From a checkpoint of a small image VAE.
Model: 32-pixel images, encoder widths [48, 64, 96, 160], decoder norm batchnorm, decoder activation gelu, decoder widths [64, 64, 128, 256].
Training: 40000 steps, batches of 64.
Rows from block 1 of the decoder, named by matrix and row number. Each number is 500 + 50 x the weight over its row's rms, rounded and kept within 0 to 999. All counts start at 0. Numbers have three digits each. After the name is the row's rms in percent of the matrix's.
# convs0: reduce pointwise conv (decoder.mid.1.convs.0.weight, 128x256x1x1), inputs 0-127
convs0.22 103:542442423445445506417524558572539374527548499547517521437459501471509538584478530507508467458448509467479451577496502437510511384467445490528492426475429387485465556475440448432493418517470426449485486445471521475549531528471513527510524380517408552415490495527477472500478423475589486479468458515569444531569421462537466530448456581522453546481490450439566600453584561454512468485485
convs0.23 105:525501399483521543497560462519559498470594479467465569474468535504525538489371537428509524502501487524493385444470526478445510514529422510514413513470498478520572388470458517504522521553627429482510470538606445489492369420572490455506478446440495464515443550529453522499488442585507516488579453441481559499470522453524367488391412523466532369578455532548443459511486501544463556527376
convs0.24 103:500419453494458453547481405536496595430489547513472453519458507512582560463500534483474519562500503478433475461535488563454586529457500433459454526510475500542482446503447480561451502480348561453472465545500494437533496479562537585492522504551502557522528538512365486501553483490491560540483487383482542476521433445533535528401539476532491599529451393541542473546435446626427593524537
convs0.25 097:504538487454467489552559477556565489522446564533466552440336494299486504499428501442471488423577595459502407467488555474532500488555550480474468454623547531554366508502541445519485450480554471485471439454613563532499481486566468484558546509542592421575519556526512569497497575476378534577513510490527468490559519456511550530524524493569444475482558544538552513470448525581499481483476
convs0.26 100:534512463498535485495498470523408489525506543511500325450394399420584490509601471560582447537503470650543456497524492533542505490458507523473423530505411509510514578563545538542516444589498530514504559468564545495430558512445506518539468503522467466429548477517484525521402421537479450454442500631479461484436417442404611466494415555498445401534434536469481376530503448473442499435564
convs0.27 099:472479512506441527313547543594503420542567454492455462517367451455512468519539474536552449542535477492558501433509536532430406557563442532608441484412468528445448532571468567465389528579551463492597499535552506510522565492459489478489570452465537496479520519466528511456445494591536478510450518436448457475546434489398492574445453479508507478569554411494537495445507560456490490560535
convs0.28 101:508520484496540542563445495508464511428355505483592539540482493393468541454513488564499462472457518491464486391520468521545468515424441438443491541535510440485518494504504415552553545417431487421533465514487571463483541474502521533466525487569489458448512464502485492479404491506505492553430531387546530432434464435504494508475498496503599539503427483473509431534469629510565479564498
convs0.29 102:485443529532562519514509461537542533551388362489473583544563524401459395502457466446477492512469484545553510417505540487527455462514466540534470503443524446467573445482554370540494505552448498611510488441570462545463411468488465517528430504506514473504464505520513493576458572485438437575466542535528626418486537442525527514475460484530459566587473483404480513476481487563510484527524
convs0.30 101:478512530524526605518460470499513490509534507483446406416494489510557424529486560514472431552465522441521631516497507462471442505557493391502498545512413518599581529477488480463489515558430553524414484484564471527437482520499493583441547494562525554507453477465449548536473471573444518516445505487487545489479507580518505530444481491520533544564549460482507535480461526370476376544511
convs0.31 104:515474606515536402490421448511523588397510444472486515504507497418560549451464515570516482551563566543530476544438487500559568471470489535486501513466509502481451449369525477486478461476451521551463512484504489592530452499566493447496550369497537532496448572517587496567439493403610507593502405392538536502412508520538494445497490495496449544512499445571558440467457553487419523584444
convs0.32 101:505500419469507463544455411466611486433517573490503505543434450455459469456413448520487550431593500495355409482481625505499494501594524558503524395506375554537522435543449518534547505530526348487493515552572467422460494490457492449484470430478503440584467524523508433357457514446525536345566507556506460529534457482474576503540457578488376481437523498580481426558480500480493489561510
convs0.33 096:502432505473514494462452558449533466528541556478415492575564546530614442482563481459530522506544559502544491537437466476467573531437523522502476477556471458510573463413475529538581448542496590543535547503495499487529475475472504504575581456503472428531495471530464511537479547505538660511538505501565585550589512514515468556478524573528490506479484540512480411461505484488527490517415
convs0.34 101:512482654486422438438418493454514521513465477507423453475398452456462495494552497556457456555351549541465429562584439484510578447479466495508485571525493477384416482525489422533450507538480529505492511544590518512501518475430511487411543611494577511489503447443509503477542481456510444490534482496472485482449455533466503483505518430453445517524525594442454429488424440526483515566479
convs0.35 097:453456500567498566448434562523554465603419408460486438518426404502596541514493521545578450573435505550527544531552453534497505501540507478542482503451523565498521523489500487467467493533431558479451500512514497552530460478509523517526534559448512544439482508514504525624476535522522446503369535531483483413513470509546482489513573483485569608549402389421575424529523537527474454540529
convs0.36 093:450440502461512524486473463499492462430585552386542536554530583578493626508495434568488511528497385623417525578494477470503508536515539501528579502526407492568370430504510594456491479424493492481455576506501590447543477458441483529450340399460521436524474543504464517496528439486508409513432446432431506526516579424545481536543448449472518540514471525560465490539498528484414490530504
convs0.37 099:503474470466594459522493576472471483401477438560469423552512509539514483498488412547480572423377507446523553455510446501479457539505471502503541533556525550509479365544504418514504428514488437484465474481416470528534515427514469458527631514549568622511533530590449450372457524480448535504464518518532511470491511474543512470493449542513451430475489517476566578499581615456462474497534
convs0.38 100:547547528548436471488501581520428527494450572570523461459494447209444407511506473550520476477524504565490450495552388437497470466539486454479485479485600438500544492539514427495542544525448478419447480489469560466515532533530512479512573511486505549546523463361518521499550546476417533547434527565492468427469417570496513532504505500480462539433526495484485498505514538487529471441507
convs0.39 098:409513464467499396551491535572562620474484492487567471570464536396470513423439544549406529393520415471534395465401454553523455514524473403483501543427545469548456474463483493518470526492508407485521427456518487473474535465500503481600426521461627475503488495518468456478494512537535517399468457457472533412494509433477460575455499558444536435542570493501552533402476496538513429478413
convs0.40 096:514483531568563512549518463506564452551472477496431505554496496485509518500484491463501519466477421506520464501440536445563463470532478535531486508541592417578547566507460436564399450516542417537532453580513522508462439618543533467500447509474507506497436508550504419525476503499539456530481473502486479512527420497538581592513498559444475454515426580465534531591546489466479529462493
convs0.41 100:478318483491482479486401429459490579527515399494487505434563357508539532480518490513493547606490385514487409540533529507534613546538513478458515532465535574460558505557560486486495475527512519520391541514531538565496471524487471503426457528506529489506565483522434530589532547515378513451436514608580545489558526462422443551489476492468416558553455449476470580498505470489411586458534
convs0.42 102:460550475465473516509455432395402493452509542463505525475489491453514487516397482484497482540497502552495548506520524397555610502557604502481608432533491422495509532581531485491529445518513493469325539474521517479531466479476528465457538564465528509543450553532495411502513388465413537441535452509585533515515557471470432454420526524515502429551534570438522607562436620540590452463532
convs0.43 097:473552494470417503509506516476510559528328411478441529494502497624487498523515449506474417496587505448553653410461603575473532509512531578495509474617538554468625561559467495539498460539451350471602561457580511542474467528521462503525497552544572505508510493515590480492454513482539494447481557580519525562501480511519528498490517496489515565497417518462442546493533493555594494527525
convs0.44 101:560500496463522493587517417495387570534397512490514473458515470590487514406466532460505507443437479540536648420431535560550460447468474483494459532471515488528595595488505468519500496489553410564476548503547503526530539478440475518608484415515524503496546488580518512508328457465507488566605478499423553577452470474395415446488530500531502458482427469519583490501535497458390500487476
convs0.45 114:529452478540468461462517517408547469552540502536515505504395567507534425550503532493493582470597457418533490547506460423472535589486450503534556588514496546490513465492525491472503438482538463489488488411479562478548424453421511552565543496489445455458569584496476542558477570504517484523523456527604551526526508459497399499397541555543525493489519480538614458593464517429527506498536
convs0.46 100:553445492536552529528486571520540463551579584534512498475461495580481523510389510528492481474580441486398415539439533534552532528547502526474411536424476470495455461486430570544517499633483438410585566501551502562528468476415489494537256464414530449493477507475464509525542475462498530354522496508469546455530523524480538483456473568478477490516534418552468473480481518520541489516480
convs0.47 102:487486509495504476480521441476534486373368527481460470559521590520470507458466479491508547447512485427497488493471521471509504436414501648469534457662455458500462480458511500486562422368473480500637541502510543473471496474518457587506553455511525471505529517544545439375453464499539477507560455493526420517499544410560533499499469493456403493387575468590443450537512559506426515483476
convs0.48 096:489437538582544470393490455500393461485467508475539474569410557531539523614526507534473497505432495486455404481465441568503453524512477510519440631498497549585522533516573461517472517515504522594486429476467562425429496508507470468510476498476406474495526452500498512477487548511484431471550439438447500477516537543421492500370521509500486479507509601524516403533604402435458542417454
convs0.49 100:480563460489574534440498475478518442465610448472483446441560505461509511473528539459477441540457489516501557474481446510486522514400571574478519458478476502472560596500470506453500624423569401450523470491430511468460541472494477484563478523492611709528413429439511533420564518459491471459421505450577461492521451592467459455478406510565532465414521546542552465464461511526538540482584
convs0.50 095:412533484497511452342514466537474349543540511487493525391508514505509486582450459532479467508438469482516456501485438522505458571486531547514487498456536523490444479445497549377554530505536507538495453445469537523517448517538494482523452357531405535511492416497620422505477531504468484446487520423512600505575571494475473534436444499508551496520447425569537469489526444252470414475523
convs0.51 104:493360525504512500495492484435555430501468422533490505484574452592524473473500491540470520554475582467447467518535542371498454624485672435535501569512496552488530474503478532505531512524463519541484416505449509490377542487435476523509589432540471495427491595521540517505533475455479513495566603525539432433545457517508527581535478434510457530526486567438560550421579543446364536543489
convs0.52 098:526498433485494456483528481436416549484477554483529506510480461463558461465544418511627486517524532473439508539370425617517568498534607463527438537468488533469466471461435551469529489424536522547546477534502528603475518533484498537363500379482489512438413561519452514493428437431442564534513444482610512542495491459458517567444480563423486519511487503553451459455553542505469523557466
convs0.53 094:484472522502441461473491450462511436486413496453514525538466451428519487505524552538449514472585569483472536419408479538563491535507550546557601627513512456480600536496518498475504502482471362514540470426432259492542444484520482456485482475410418542562500509472535547522497513536488493450427454574472528499639496568425385488432555578455538463539504520544420539388631520509542479448631
convs0.54 098:495559453448524464436493434483481527363512446482533453539627574494450473443443486473457482483573556411491527427383450510571536457413462622541543498573425476501508493547465548540514563437592360466529474483579473506530532535501503462495578536530482541456450490502527482463488550442540539371558493492529518622503484440507481441472433470486415423395486623587490499493430521461485509415425
convs0.55 099:420525509529378446411543569545562600489534530564493539543512495502541442438490528504399551659548461468495547457516453470477478492624622420513558594501527553586497517562609445581579480571525459530522460545523531508499467419501501575574513512542513492514506542459488511439594548475549553508494485506535512623472466535555538455533520546472480464541532501448511515453479591566635475504435
convs0.56 100:504512451568525456435519460476530488462485517421421546512546509448540518698458460649471545468518488476519509552433510535468501455515532470591495627534570554415493496452467490515512468496486506488533501534529512523542461449473497468487523511501472466497455496561475410498520513471473548520505504460524455538549434523498503463501458495553509514488542663442504467462728497518470469560471
convs0.57 092:431461568546486460543544510457591493485527539581500510483486532402532497547530447493453537516454528502491328513429549422457524514527518536565562410644465518528329439459532462481453502484468475595536507456570565565522443498467496483528497448509526517546476472434493487494560478588349466524488512503583535478512514519558452560535432442506441483483407497485474458547448556532447468482441
convs0.58 098:500479485543527531479518477510516520547473525479556482415429473382520482488489505516496488492455525572578431519527343562495579518468542519488488482516440448517446436500551411442577425480519543544493526488468575495520482478514485524577538590473487578506451462550453516547479603505462510538346517518551390517462593506544481543522442506538451414518411469551532443493474507546509499449490
convs0.59 096:451497522487414446551521616541479525501425474507563494521451501469455513390567501487556435428459582560548592470454575536483505439477495424465441427534591448518506481476510483539449498497482304492483471527474445527461585554510498508576549510540546552523483490466429521534567600528527563433493519530578575492482435505587523581467508493512548521551387468474406486429467500464533467514533
convs0.60 102:451514624523479477447525602501425430511486502552445495530470540553448581538553576437479498547497417468472480464480510506531544552479564470557517423474429554445443509568582517503468466504499545430516466514467510510516527511432549513509485497533405532505426536442425503478534500655493456521507463436436497485559573553534546497607541506504530494538499487448495530563491533560556493397429
convs0.61 100:572468394477516493480447379459577429473465444513527551548518484551452487477428425528499446471456562512542439474531559498526507559457584518537530495536560439503478545574510572476446504445550454492493507341512487467520496460555526497506486505446424480446496477536522423510579539539568557413658500445549468471544516484501516509418483543491434473525527530481607550512500540476487562518448
convs0.62 100:501507486564562522415376439498535412512534562477496548540523404435607534425454470497470505467563538490502481466490470379513560509498515542476579532413532577444513461426576510494515449521522507594501437421526520531576457486570517571404562383488429424520465577473535492514519481508461445535501486424521588493543462516555523529457551439550528542510449527538508481483583524482546464558469
convs0.63 105:498496474495533512530531543562487505565535436538458518496560532293446470543468498463477528568487491486499550558509567375536522506491464538541517525463506574491313373512427517554498544454510494504512423503542556507504475466555519500518523435569480431456505500437399447480553501469504437453480509398502516480445459482574567546508464387538486531509474458449484484519514506550472544534426
convs0.64 096:468407519532428522323632468484524480485528435524410509545550483494496650474475562451473540572514509500490514533468553442500422519457520546446464549462533525507481495478420515290605484558577357533511535471519536478581483506517509516517520511466533495454505413476542482515436499485502532496596472454480454466601450541452410503482516434457595484524469499448518553500503490375504476472495
convs0.65 097:459566468521492505480490507469471446614503508451543520490459430489550498543541473524504463440542447602409417458604559461504578610554542507455479495382512481500453530533448571517489492489474550495585515557479455475482488520501508485427413549391541488495386480473512497562495503568419388444488489518422462424484465617433540461533520463585533471451491428480610460458442465572563515618516
convs0.66 101:569565504488452499483485579504450513459478531533489454374555456491417462539451463457507404504581391585512489516460534537551437448495359419533495444450527532587523505465479430531497478409475541447494451564594520488560496536461538481522513707513508460444492489413415507440494505468486544524557501476413514519508537573533529502488505529478576399486525518547419519469457552461540448533456
convs0.67 103:583458490503469542568476373479442624511572562513468385561413485498554502475608504536605464475526559594478557535530541523461533505521591568485512500549551462440483506590573542527513499460486458583590612506526524514482467529471513540426581472494472502456532531540509446501443547534471604487466442514474440449498389498531483481501528517471477434514509462490517480487428476466363527505517
convs0.68 106:510499482451543525493491540634506489502479527444598508525483600534512445487501497495612504467478529506483457536511523453477510530478539532556475523445574536539462434473456453514562411493462527453468587539441550499509484424510471499578490478574499459561491503497469551467429324526569499469511485510480431595510454488511462589545527558534494514499526495456528533391451578514499456533487
convs0.69 103:474458422441453463498488434506579445506540387463535523470512526605544463499498495457471460583492442596480490516535480442485541509384569512499541557501462475510538545563446565540450486410564517509447468495489453506499416542518503513478540475495482541485511653590482479527517564474559595475482484366513566527553553456496483507469490461511440431396504505583430454442532528480441552471505
convs0.70 104:536502489472472550380431540513457472482597492547497430461334479458573472493470499469576438504518514544504516479567481493526485556482557538437447484461507520482533510555495525443504497587467628426601492481530527524497521527456483551475510490396432547460500505472474528446527500507482522567615536502450445509576456490332508514533594494532514510569553536538615473544540521529467435600518
convs0.71 102:421562481504610533523503625469401410523489431462496509479438386392508464448476537455551573506497446578555537522529546420460490415542492567518455506490518558466357505508561435477551532558531476530561501539520499515462474501612483457625597512503485482447449445433482503522480483508465467463493485578471482519516580458624553516430432502507534417505513478431471486480495547465520477503491
convs0.72 107:573537550485543508513353487355430503512475507542512544514473501568487497557536502477518558455485484425497499491493453404494574518487489533447472634512518540426494500534546480478565414510550508465428527473475504589433515534485510550497533531530458506536425480512406396459460528083474482456489550522539442524482478466496526502509467525519481506479592480513460506536444491517507455519502
convs0.73 096:414499488477550488333540453429459540589568432583452510469556447457500497468471483558483518524476462523547480567549492444492549575484614592485521499546560559438444410468502558479513589476532602498520466388458517506555378433434484522417460560473429490517476435490396392518465501492527484540476529444395480541526502466505439599477574449516544516519483545451577479531502486419566504496514
convs0.74 099:473439528470509457563516511538502525443495625503478488475359477255486459522416524523501511496494539494483303498504538449532521500515500459459465506662546460493398425452508464512502456487477497491482414476508575492461505516433483514491463516446491522506549484419482475486561525470417535547488595536495556448535498490496510487560513497483459514492461430514528494467568444520460532434436
convs0.75 102:411452552439485356530460503514541443498521512482497532502504512504470494532490519522532487506440532518509488516524477515536495447548589512481475456477512488465472482494455566528452481493467541473525466568542475399530464481463505472504467500523530500581521493503536503596487569567505507495530506474545463486503496461504564599479548514567512450494567561472462545489455531405476575501556
convs0.76 099:491574530441549457456475536488569445333441499452549488501512577463479420474431501516462477431469467427486491450511566526470502548520520531506513449548498453456482425428480500487519497406508507518507490562466467518504531531519497454516611467528492479490502488548456488317495451469563531435504455365576464556505552426514520536432460536561548505415562481497516484476523482515565501427428
convs0.77 103:533553476494434441594467424508440551284477537439495500455459486512468480468523524512593515482443488417447515381480380521522485525464498487439459490489575507499538421537526468457500487550451560552456455498483436567428460544498520557430569505545495531505509520566461524449463488560491476486398485484449502495570535452581548424439547653511508534472540519553523422508430503551515450448536
convs0.78 089:478438491503667517490525521449492481472436518492534580561475534547594477492485475488469452430558590460495484482459566509487543468451484433425532540513513473563493575528451596513551437461456425521410498538449505554543509520495595478531462444493544495468486568482531576593571454378529545551461431489475487514437468583499427419607496495514489445478460477431367562487448495573495471491493
convs0.79 103:429447543506563578545508483521472453534523482462447510470505540370470546548516566508566519576502461562412289509509525451511491485544462554534499474509424505537303540537477451586500503526412587505521484526566531507491528470508491524535318466419489470452450554428563496507504455470473448607500515540439533397527404495476549561567431455473494438566517437477469444513492455501480452562513
convs0.80 099:460469423492521598353581517486520443496586478495415492415490541477619516561523543563470448497434555510478426558468457554416469462504500553504493448556463563569467498514634533413478508520483577465569478444558573523486485464471495493551465425496434503469483411572522498547534453508561446543626536546509502449421439543346458440520529524447502554522500465481499441597536472465497516565549
convs0.81 094:487556522480512521526496524550580454386559548448507491529554551291495459535426538579406523518476562472488440559448571409506500472403548493563523470529529510506393435534532512511520513453548444482463459490601554445464466463509486483506473540456512473535512583355488419461514457503530530464592555451554453500583583432522509492501467488484459511441595526496509603492481550463453427461455
convs0.82 102:446426405575532472425496498474513480513510488526468422373430468526496473536535522569533518437502473647411456561486506496517451548457629457491455405482434510525488497473455567455425510451502492449485497425576492512433448491513530498527492432436563507537587502526508468432476628427490490504475585378546405461467531516521473560530508473558482512419526489443478485533431515419381537495505
convs0.83 101:568511405531561447519496338446416457495488493496541484544520528532511549496525431465530514486523496530520573554465524425525489486490592509484493504506561532490509444473478580448604488473533466571431427549566513414561490483497530470491480448532543356480415517503540505503431509545466522495520436513491479376383552508502434463518430452455479494533465545581513447572488487458436564431448
convs0.84 099:475534477482508434398527657485495450475509524497548584516557526474476479490440466500536493524505478572439515506463467489549567560510549589463436453488568469446470520577519507469455480553508525554606600539451471390518481521384473447474515510454457401502531514451517498439520502489467583500525442351579508501529518485497449524511478519498550500533531523458485519448489459539453544535457
convs0.85 102:514472468609538477484530477412461527505470450562431511599553535433505445463526577563411497480517551472428445622477472464533577511450499466502438471548497511566583475469527490509495522501493500463466531386503442484520482502601510515485518502399501533537356480541496464469474422445512537421512458423441566437511512549479501497497469589463499481486470493521443457356511476496516460498507
convs0.86 100:471547468534541423475429447504541407454490484544483436546581478400476495469521414466519503543562556557561658496484476484514466500483528390484512482519571517497605448503465564524556485494510556502328345504485470486520531497465469482479618488620593542449537529442455450450467456474499588465495528414502475471499449525472502515495518466515514483479521527483578539501469607510553484554486
convs0.87 095:404509574502486484371491457510520412601457494412407549440467580552490463501497448468563499486514448500533387541552498498448493508552571533518517493527630483482405577473498516389545487512563485589546492519476455564489462457418505517538460464465473537495436531569449527548539550512560385551493494467436576496540467496506418537486425513523566498497469455527448542451515450387486528507486
convs0.88 098:413521420593498476511554507431497465537528577550527571504469456455554503505376544505515438466517454552548468477482414515480519519509543520497569465500559484484491420420368586497407516474573534498566510589563473575514476476554485503446460523399520428504479541531478432488457500445479522531446510506535510569580492499481523576415440500406503405456506556476495476449432427510598416473512
convs0.89 101:424522491454534465525567533510431511608452553448542592460529503503476438507436432434510608430543480578523450483544477521529489483607504479406512426490516453500523455447508549461590549516496420544484553529486472384586494459508470491512440535492526491579536552488578534548450525441513507490548467502526450486501509570469556533497505493472513460496545529545469506469466457477536589448528
convs0.90 097:500507498502595548377448520498418495587553502463516510476470389460475525456513525534454463594483470440402554490481359570426461510514519538480464527383536516529504414502501492419534562610497594457589504460468477504544484504465474498491437514406532597447436465581467516566495529532522463513497558479373478480552498592435492449449488545514514489531461471482559518445517466509589486549521
convs0.91 095:500517541494536467390543413506482467568487558489523484495525488451603424582459483607514454468526549494468555491499510437508548534457544519533489514550516505536575427471538400369551500565552525484482484449421589569477499483424519499382420453564455494517454424469476522479495438502521495516484469504474526511588519539377428479533488578485493470545492471506535562455429522468490466523527
convs0.92 097:511512486503511462433621441527516520544532494594497620470575507428480478520512452444537504590509498571539446578563496452441463552461517570524537521607561555511526551470566541537569510542567527466544361574563457475553472494482517546541607522653469512493510502418548495538488530500529470445503501421487477547452509518485520552497481463584542476518447540432543558451525526531560527585504
convs0.93 091:510598518412490492445431483546500491460580534472473531432520517488461434457412487514461454452599472509484624555513495446504566511531545553541471531461542482515487406468448593512476552465456464454615573517468519466500442532524508468547367499520494506524534462462478496574558508438588456490544476573442496499441560571491528514491614547459621487501492522581536479488470587536508443472448
convs0.94 104:566492519470509468464490550469466473494489467529544522503552492466492529523403429485466476354545524493549584556419445547572397559596507517573517534404549479563553538492317524424495482525599372478442530470547532517497472412496477520487490482453544536497416491483518457419547527526538596341424463484446609559522513517459539454394431511404581488440498446481584520450486465538566497468524
convs0.95 098:527564549451554485616490539480443545466493527489559642461487515522481507491448587425471513392503444415522526478486515495442548473480483425549564491561466519504551451505540459505528508521530279538488464517503523520520418519574512474498553494565509495575491508508512505504527542546468522392558499497470532565500561510549504501513427447510519391588598513521495551464495504545531459504442
convs0.96 107:523481562598446513521612488371457486596512553605487475485488447463488483393533482540481502507495478595490567579524547457410481530495440412531562468514470496380440511403431471511522553526534496455556452563501544528509472496442469500459523454529579520453508505523425509479537557552449586509578516464568426468550494491549542466522442609424535430546388471499460455553528549467522427512308
convs0.97 106:502575472463518461385510530480453461470542470553523441518551610517498507433476522530468448513442496498514516454514463531477480499449397456479470443611513497509327460536520453477505488461495515355501606449348520467592571434421500463518493536452491625499520452550503518497501528487553606484499555443453467474505455507412523468485454483506573508544524461598506502513465507512505488483523
convs0.98 105:515479513552499478441486498577604568503426567479562482435456485530480543463515411443503491435545465521495470460479479566450483479536462520502489461463494437412590492449545423446536574579563429465532441355506531586464567443419498428499489508491469530518563489509444417434485545518471476552476483549427457419539487542443484516567540517465493526514527483449439521534457509462564523563450
convs0.99 096:497530494405462557490513432490493528584474551483495545530488480395511583391533530513545480492577544539609535577497590422525561501545445471462558459505523397428401469430515512527488557477597437424623431539581522532477501436514505564536520491502557477480487491439417485546547433510501450522559503480471542505483464458464464578471513568522469565476451493535474432457522558611469468553401
convs0.100 102:487561417523511499498552511493530488495531491511466465495488503518475425492511512472617516492535438486521470597512462535502451626485485531470481456482478517527471458474415502487446447534591502406452529448526544526456442626443497571503541478536556456540490512526443538570500473374578465500477444444482480540405493466499580479422473497510504447484519444445490436621489545455511504485507
convs0.101 093:453526514561505466452501381468481470585628638388533515474450472496516468517472476532373506437565407488458435592526529489486548498481515566504436463502430470565419517466490532553508567378456491450571631473514625493457510515524495518407330539345444468524509521491461526547587502517490473499504531455489478515563511561534568504500548583490480518499440457561445531564525457519504445438476
convs0.102 106:409579499429424582499496545534551516431414403495421532602526574329546539415474515442488465488476498477598511514564586475514437504476555575492478523470575527434415501577465443477407497469471476536483473419534448443425507498496498399538634471508549461519524493496459429500456405464455467548593544401522526469531436442548486512435524449489527566538550399431502485526598584490492491553470
convs0.103 099:498455467492538439426521471608515511477595608461520601534482503481483434546518591497542555499502459477372377557372433518500468543462518557525440492466475460537509499482584549430462533485541471459607545591504578583516454464504472519548376443447517536597489563546431507506535526510462552544524479461468528461546590434410420571521443514545482396458555554526520575429483483527527442473494
convs0.104 101:554541469523487482487481553520476544569418471516549463584552506610505502511516503508524443461427474567578498373491471536542523519466431419494487528487467511527556490478478539567465425544482530461492493546476370449476469438472541488479534618500594413374539459497425489470434542489633523529514488437440610460455477571468523404492568515556545557497480522469500491491580586530490510478465
convs0.105 098:502532530458597517512489479497397521488514471511596487403523461505553480559529460507590555552472497449494428579456540515441546433512415543520405493452545517481433506505538457503555518521620638477440540536464767531530484476507478470553557528598514439429435394512552448420483465440506519475466423480423496516428509387419507514522453413509445481458497467449554539515522508513482438512394
convs0.106 103:522525522515518525558453525454560516564560634517534440564507440414473452391555578539515474554472538485435545423419503414451574516525589537493579489519482446479536471530477604549546413600503485539484489455484515512531478470532451458444446563517514465493450479522459451544510528485518551444505498540472419547493475438553446456527546591581461482457554456418482627465469503498505516495512
convs0.107 100:559657534469521415475492459451513531463498520500413435550525471480534529581569542525454450516501500537515530474540592518594452481472411507499487543533562528485498538476465423497450513490494630465443511531426515465463459574536516515458530511508471498431483526398554505510515539484433476544485530458481483577497521628467430492619485475492510514579435610447499563501608516508534455476435
convs0.108 101:469486485504417559524523506549447508455428506498512460430442462587461513470544603465465476510559465496499521467505453526494452547385566550466543577461545432434500558436567433463424453506508501585530509510485444550433509421535555466515578537559477462478517506487516454465556468555486514595521520568476504520439466456450460547472508467448440499455440524507617586500472437504516473529439
convs0.109 108:559439468440568510486499455431403563534492518487484457557487508574511504517533417452596519503510468520530616533535436467518516483493522518484471514507544493472539506522444454542559409541518667519492563494367427452491526494476483523491484472558441459499421470513518493533462478501536571464590500570435537548491494464372496438493533497460513461536385414468480466464488484443524578520590
convs0.110 106:481495242513487494504481553485475369495448507503504493469521462547504449538480492466532504476477496537498514598503531468482514564472537516484491465531567520478540508547492612461499550556524494490510535415516439385494532552432490474427503533504482518493575502491475437480480489368560611441469564404462519465581508492421550558475502515423535442467470556491438467527516511421497540525499
convs0.111 105:538528432471484619466503501443453472491431471409486491533532563370455483484554435511540519427507411528516529552582576480459489508601486483509607510444494546526488474475488460486515587487547449454495448551498485495462534503577474437473556625537601438560480545477495455544489536488517518445453425525447475487472487608536477562393417453467497539521544604466530608524438526436465563581477
convs0.112 095:566463508455451549535482488431522446519581567462571511542522515543506442466587495458577484519526526504491518509513617487568441518387511529501535493509379606513519509535543449569411517582473589447543479462570574428490471488538520503394513545508418452493551504561439508555508471512565503567551523334511499548481476442555488463456558486454515599545454465443504550520484459446431559515506
convs0.113 098:512467487617540490511536464510591513435418525475507441480483545468473434456357438485479633458568551517467494502535482510448519519459474467569568418471458450585516533404442450424580573424499465494466558484382483511446502495527502549470494455441449503548439561494504518512526489521462556426488549525523556432467458542581501453504490448453453496504565522504439537427395543442486481405407
convs0.114 103:509480529468484459474414513464366478504519485457626486524485451474528576528457505450516479523542475594541533491533411521514477447480412444475572450522448519532580465542510532536493472496441614429480484514423508443451555458452476555478492464500528517411582534486449463545493496511533516591444571461512555501505467492383538502531587509488437490588473576423554481570480534619507522531486
convs0.115 098:535478438501492491570488444532520441553543533444537472487461449482495520402497421541623488555473538621498537510497524464567536536525486519447508497546460474448520580474531445654421492526468569585638492502465475437446531536497485470523501454467505499547528507459462437513493454490484567512526531328465508444415422514474500510491568553517626531537514504473549435516538489426435598588425
convs0.116 097:402463507556419469512505455473480481537471479532492521490457500528466538501528499478520536486497501549495528504397514490462436447486518520522526448527468502488532490450500456523466451531486449498488575437578440545514508576420522493560512549435512466562452487551468534528474490417521550459490441522612474491492530522510450481477481490429439466440541547433499489483590502517510516505479
convs0.117 099:483497444500467515539466327340457463446576539522523532485549458504520542536434581504532535523527480526475469436484418560458561520524485510463610488541500491489520500473570500401570496484581472466493496419542492488475400460533487501542451395474462490517510498510524439394523610434480536517585404495557521509479611549481377415469475535475490421570535498513493528567484541450496464462502
convs0.118 099:473534512537590428531434482494437525528512455485561500446488354464509493513486365467486593468468323529480547530498439502461478394517469572504401509459422467574538416423515518527429556559397526545549473477401491490435488530564491460531521383541531528416527552507495499514436557486505486481303539482525502431546569534626579448530464586508449565593492427499505464473535478535491488491477
convs0.119 103:582473543466447582479567521517547365621505598442592459518429485510464563526448452487483474528436463632359548519537457494495494470557544527431477459504425530477537554522554582445478489471529595524472513554483464511470511539443529546501510515491437475528541325519514476524484574479509575540483526495552528438548491513474508547441602479541568510499502497583475434463446481496521522533461
convs0.120 101:480523532481479534467497413502537438508445535566522544516611480363520428449544515560536458512502552478562625511575423438499435545531532395545501478588587468487585482515534463485490454551485592498343432464448506476480533492469473509474614523629502584474462498410541583434490489513512472596506544588532475551540500516415430514521456501478478480474486411492475468516470542435512494476510
convs0.121 098:547485443443503534447525547452453485467417571436538525400597482407509609528519483467466655511438518427531510557576459343454536418553441484450468446511490480545438447511489488505482579506421511495454390504499533507580550510441508576503475408584486499437510463432468424533558530519505483511518490588487481593489513493482505480485481497531543490402545534500546458526496561491561477545512
convs0.122 105:536528510454484512482467508445398507529498528456514518455478518490530474545473494571492403539401382548493428565568438521475495477421473503464446488492499567555460476409546453535486435542464487545523473513527494558428535496429490467517490497475453457507434502520415473504458511467501444483513485412458470488553451515499443536504500497568502523469516609359473433533497567529603519547486
convs0.123 097:559435371548615447430451549463534432437503469559525501631515520525521578532496508501534508519505516522531460487504463481499499491424513509524482497461480493592508502530541540541488515549485545555509517572504487433508499498561513544535578473536484400475578557502496482480482501472513462486517507455523530539563525439458544536404498543493402496466461554510500452578548530496356566456466
convs0.124 102:465424414505512495519516504518453353596520461466527567567481546489548476511527414528488468464504528586475447543470506498567530530560556434486530529447560454576491533542475452314466444515463533542514512499468528464495509491512525411505522397431506441509517601495570536541483488497504529459424483388469510462463579480497511533419528437457490509497479509494491560481591486363406513460529
convs0.125 100:446460404559462509532485512530460514456446427549480514481461556550486541514440404477496475504532516513498474414544573478483446515510504510521489484520471512515470450616434590541522472475536514501494506521495477508569456510489523521372554439509477481486601584470527452422440429557577526505519463423439430525535548494486508544482562420502474613472464467511528525453452483480398527461480
convs0.126 102:455469453401480482573456516462489507521537444453443583499512465467571552507590499511498531475465526551519417526513404500539537429433561517452480533455457401471430422609458584543516556484536508537509518493516532481501367455457477512529492479493488512513503564570436449516463400471551503481531518522503502574497467454484461575429475515439393485549495483549476486548496598534456455468467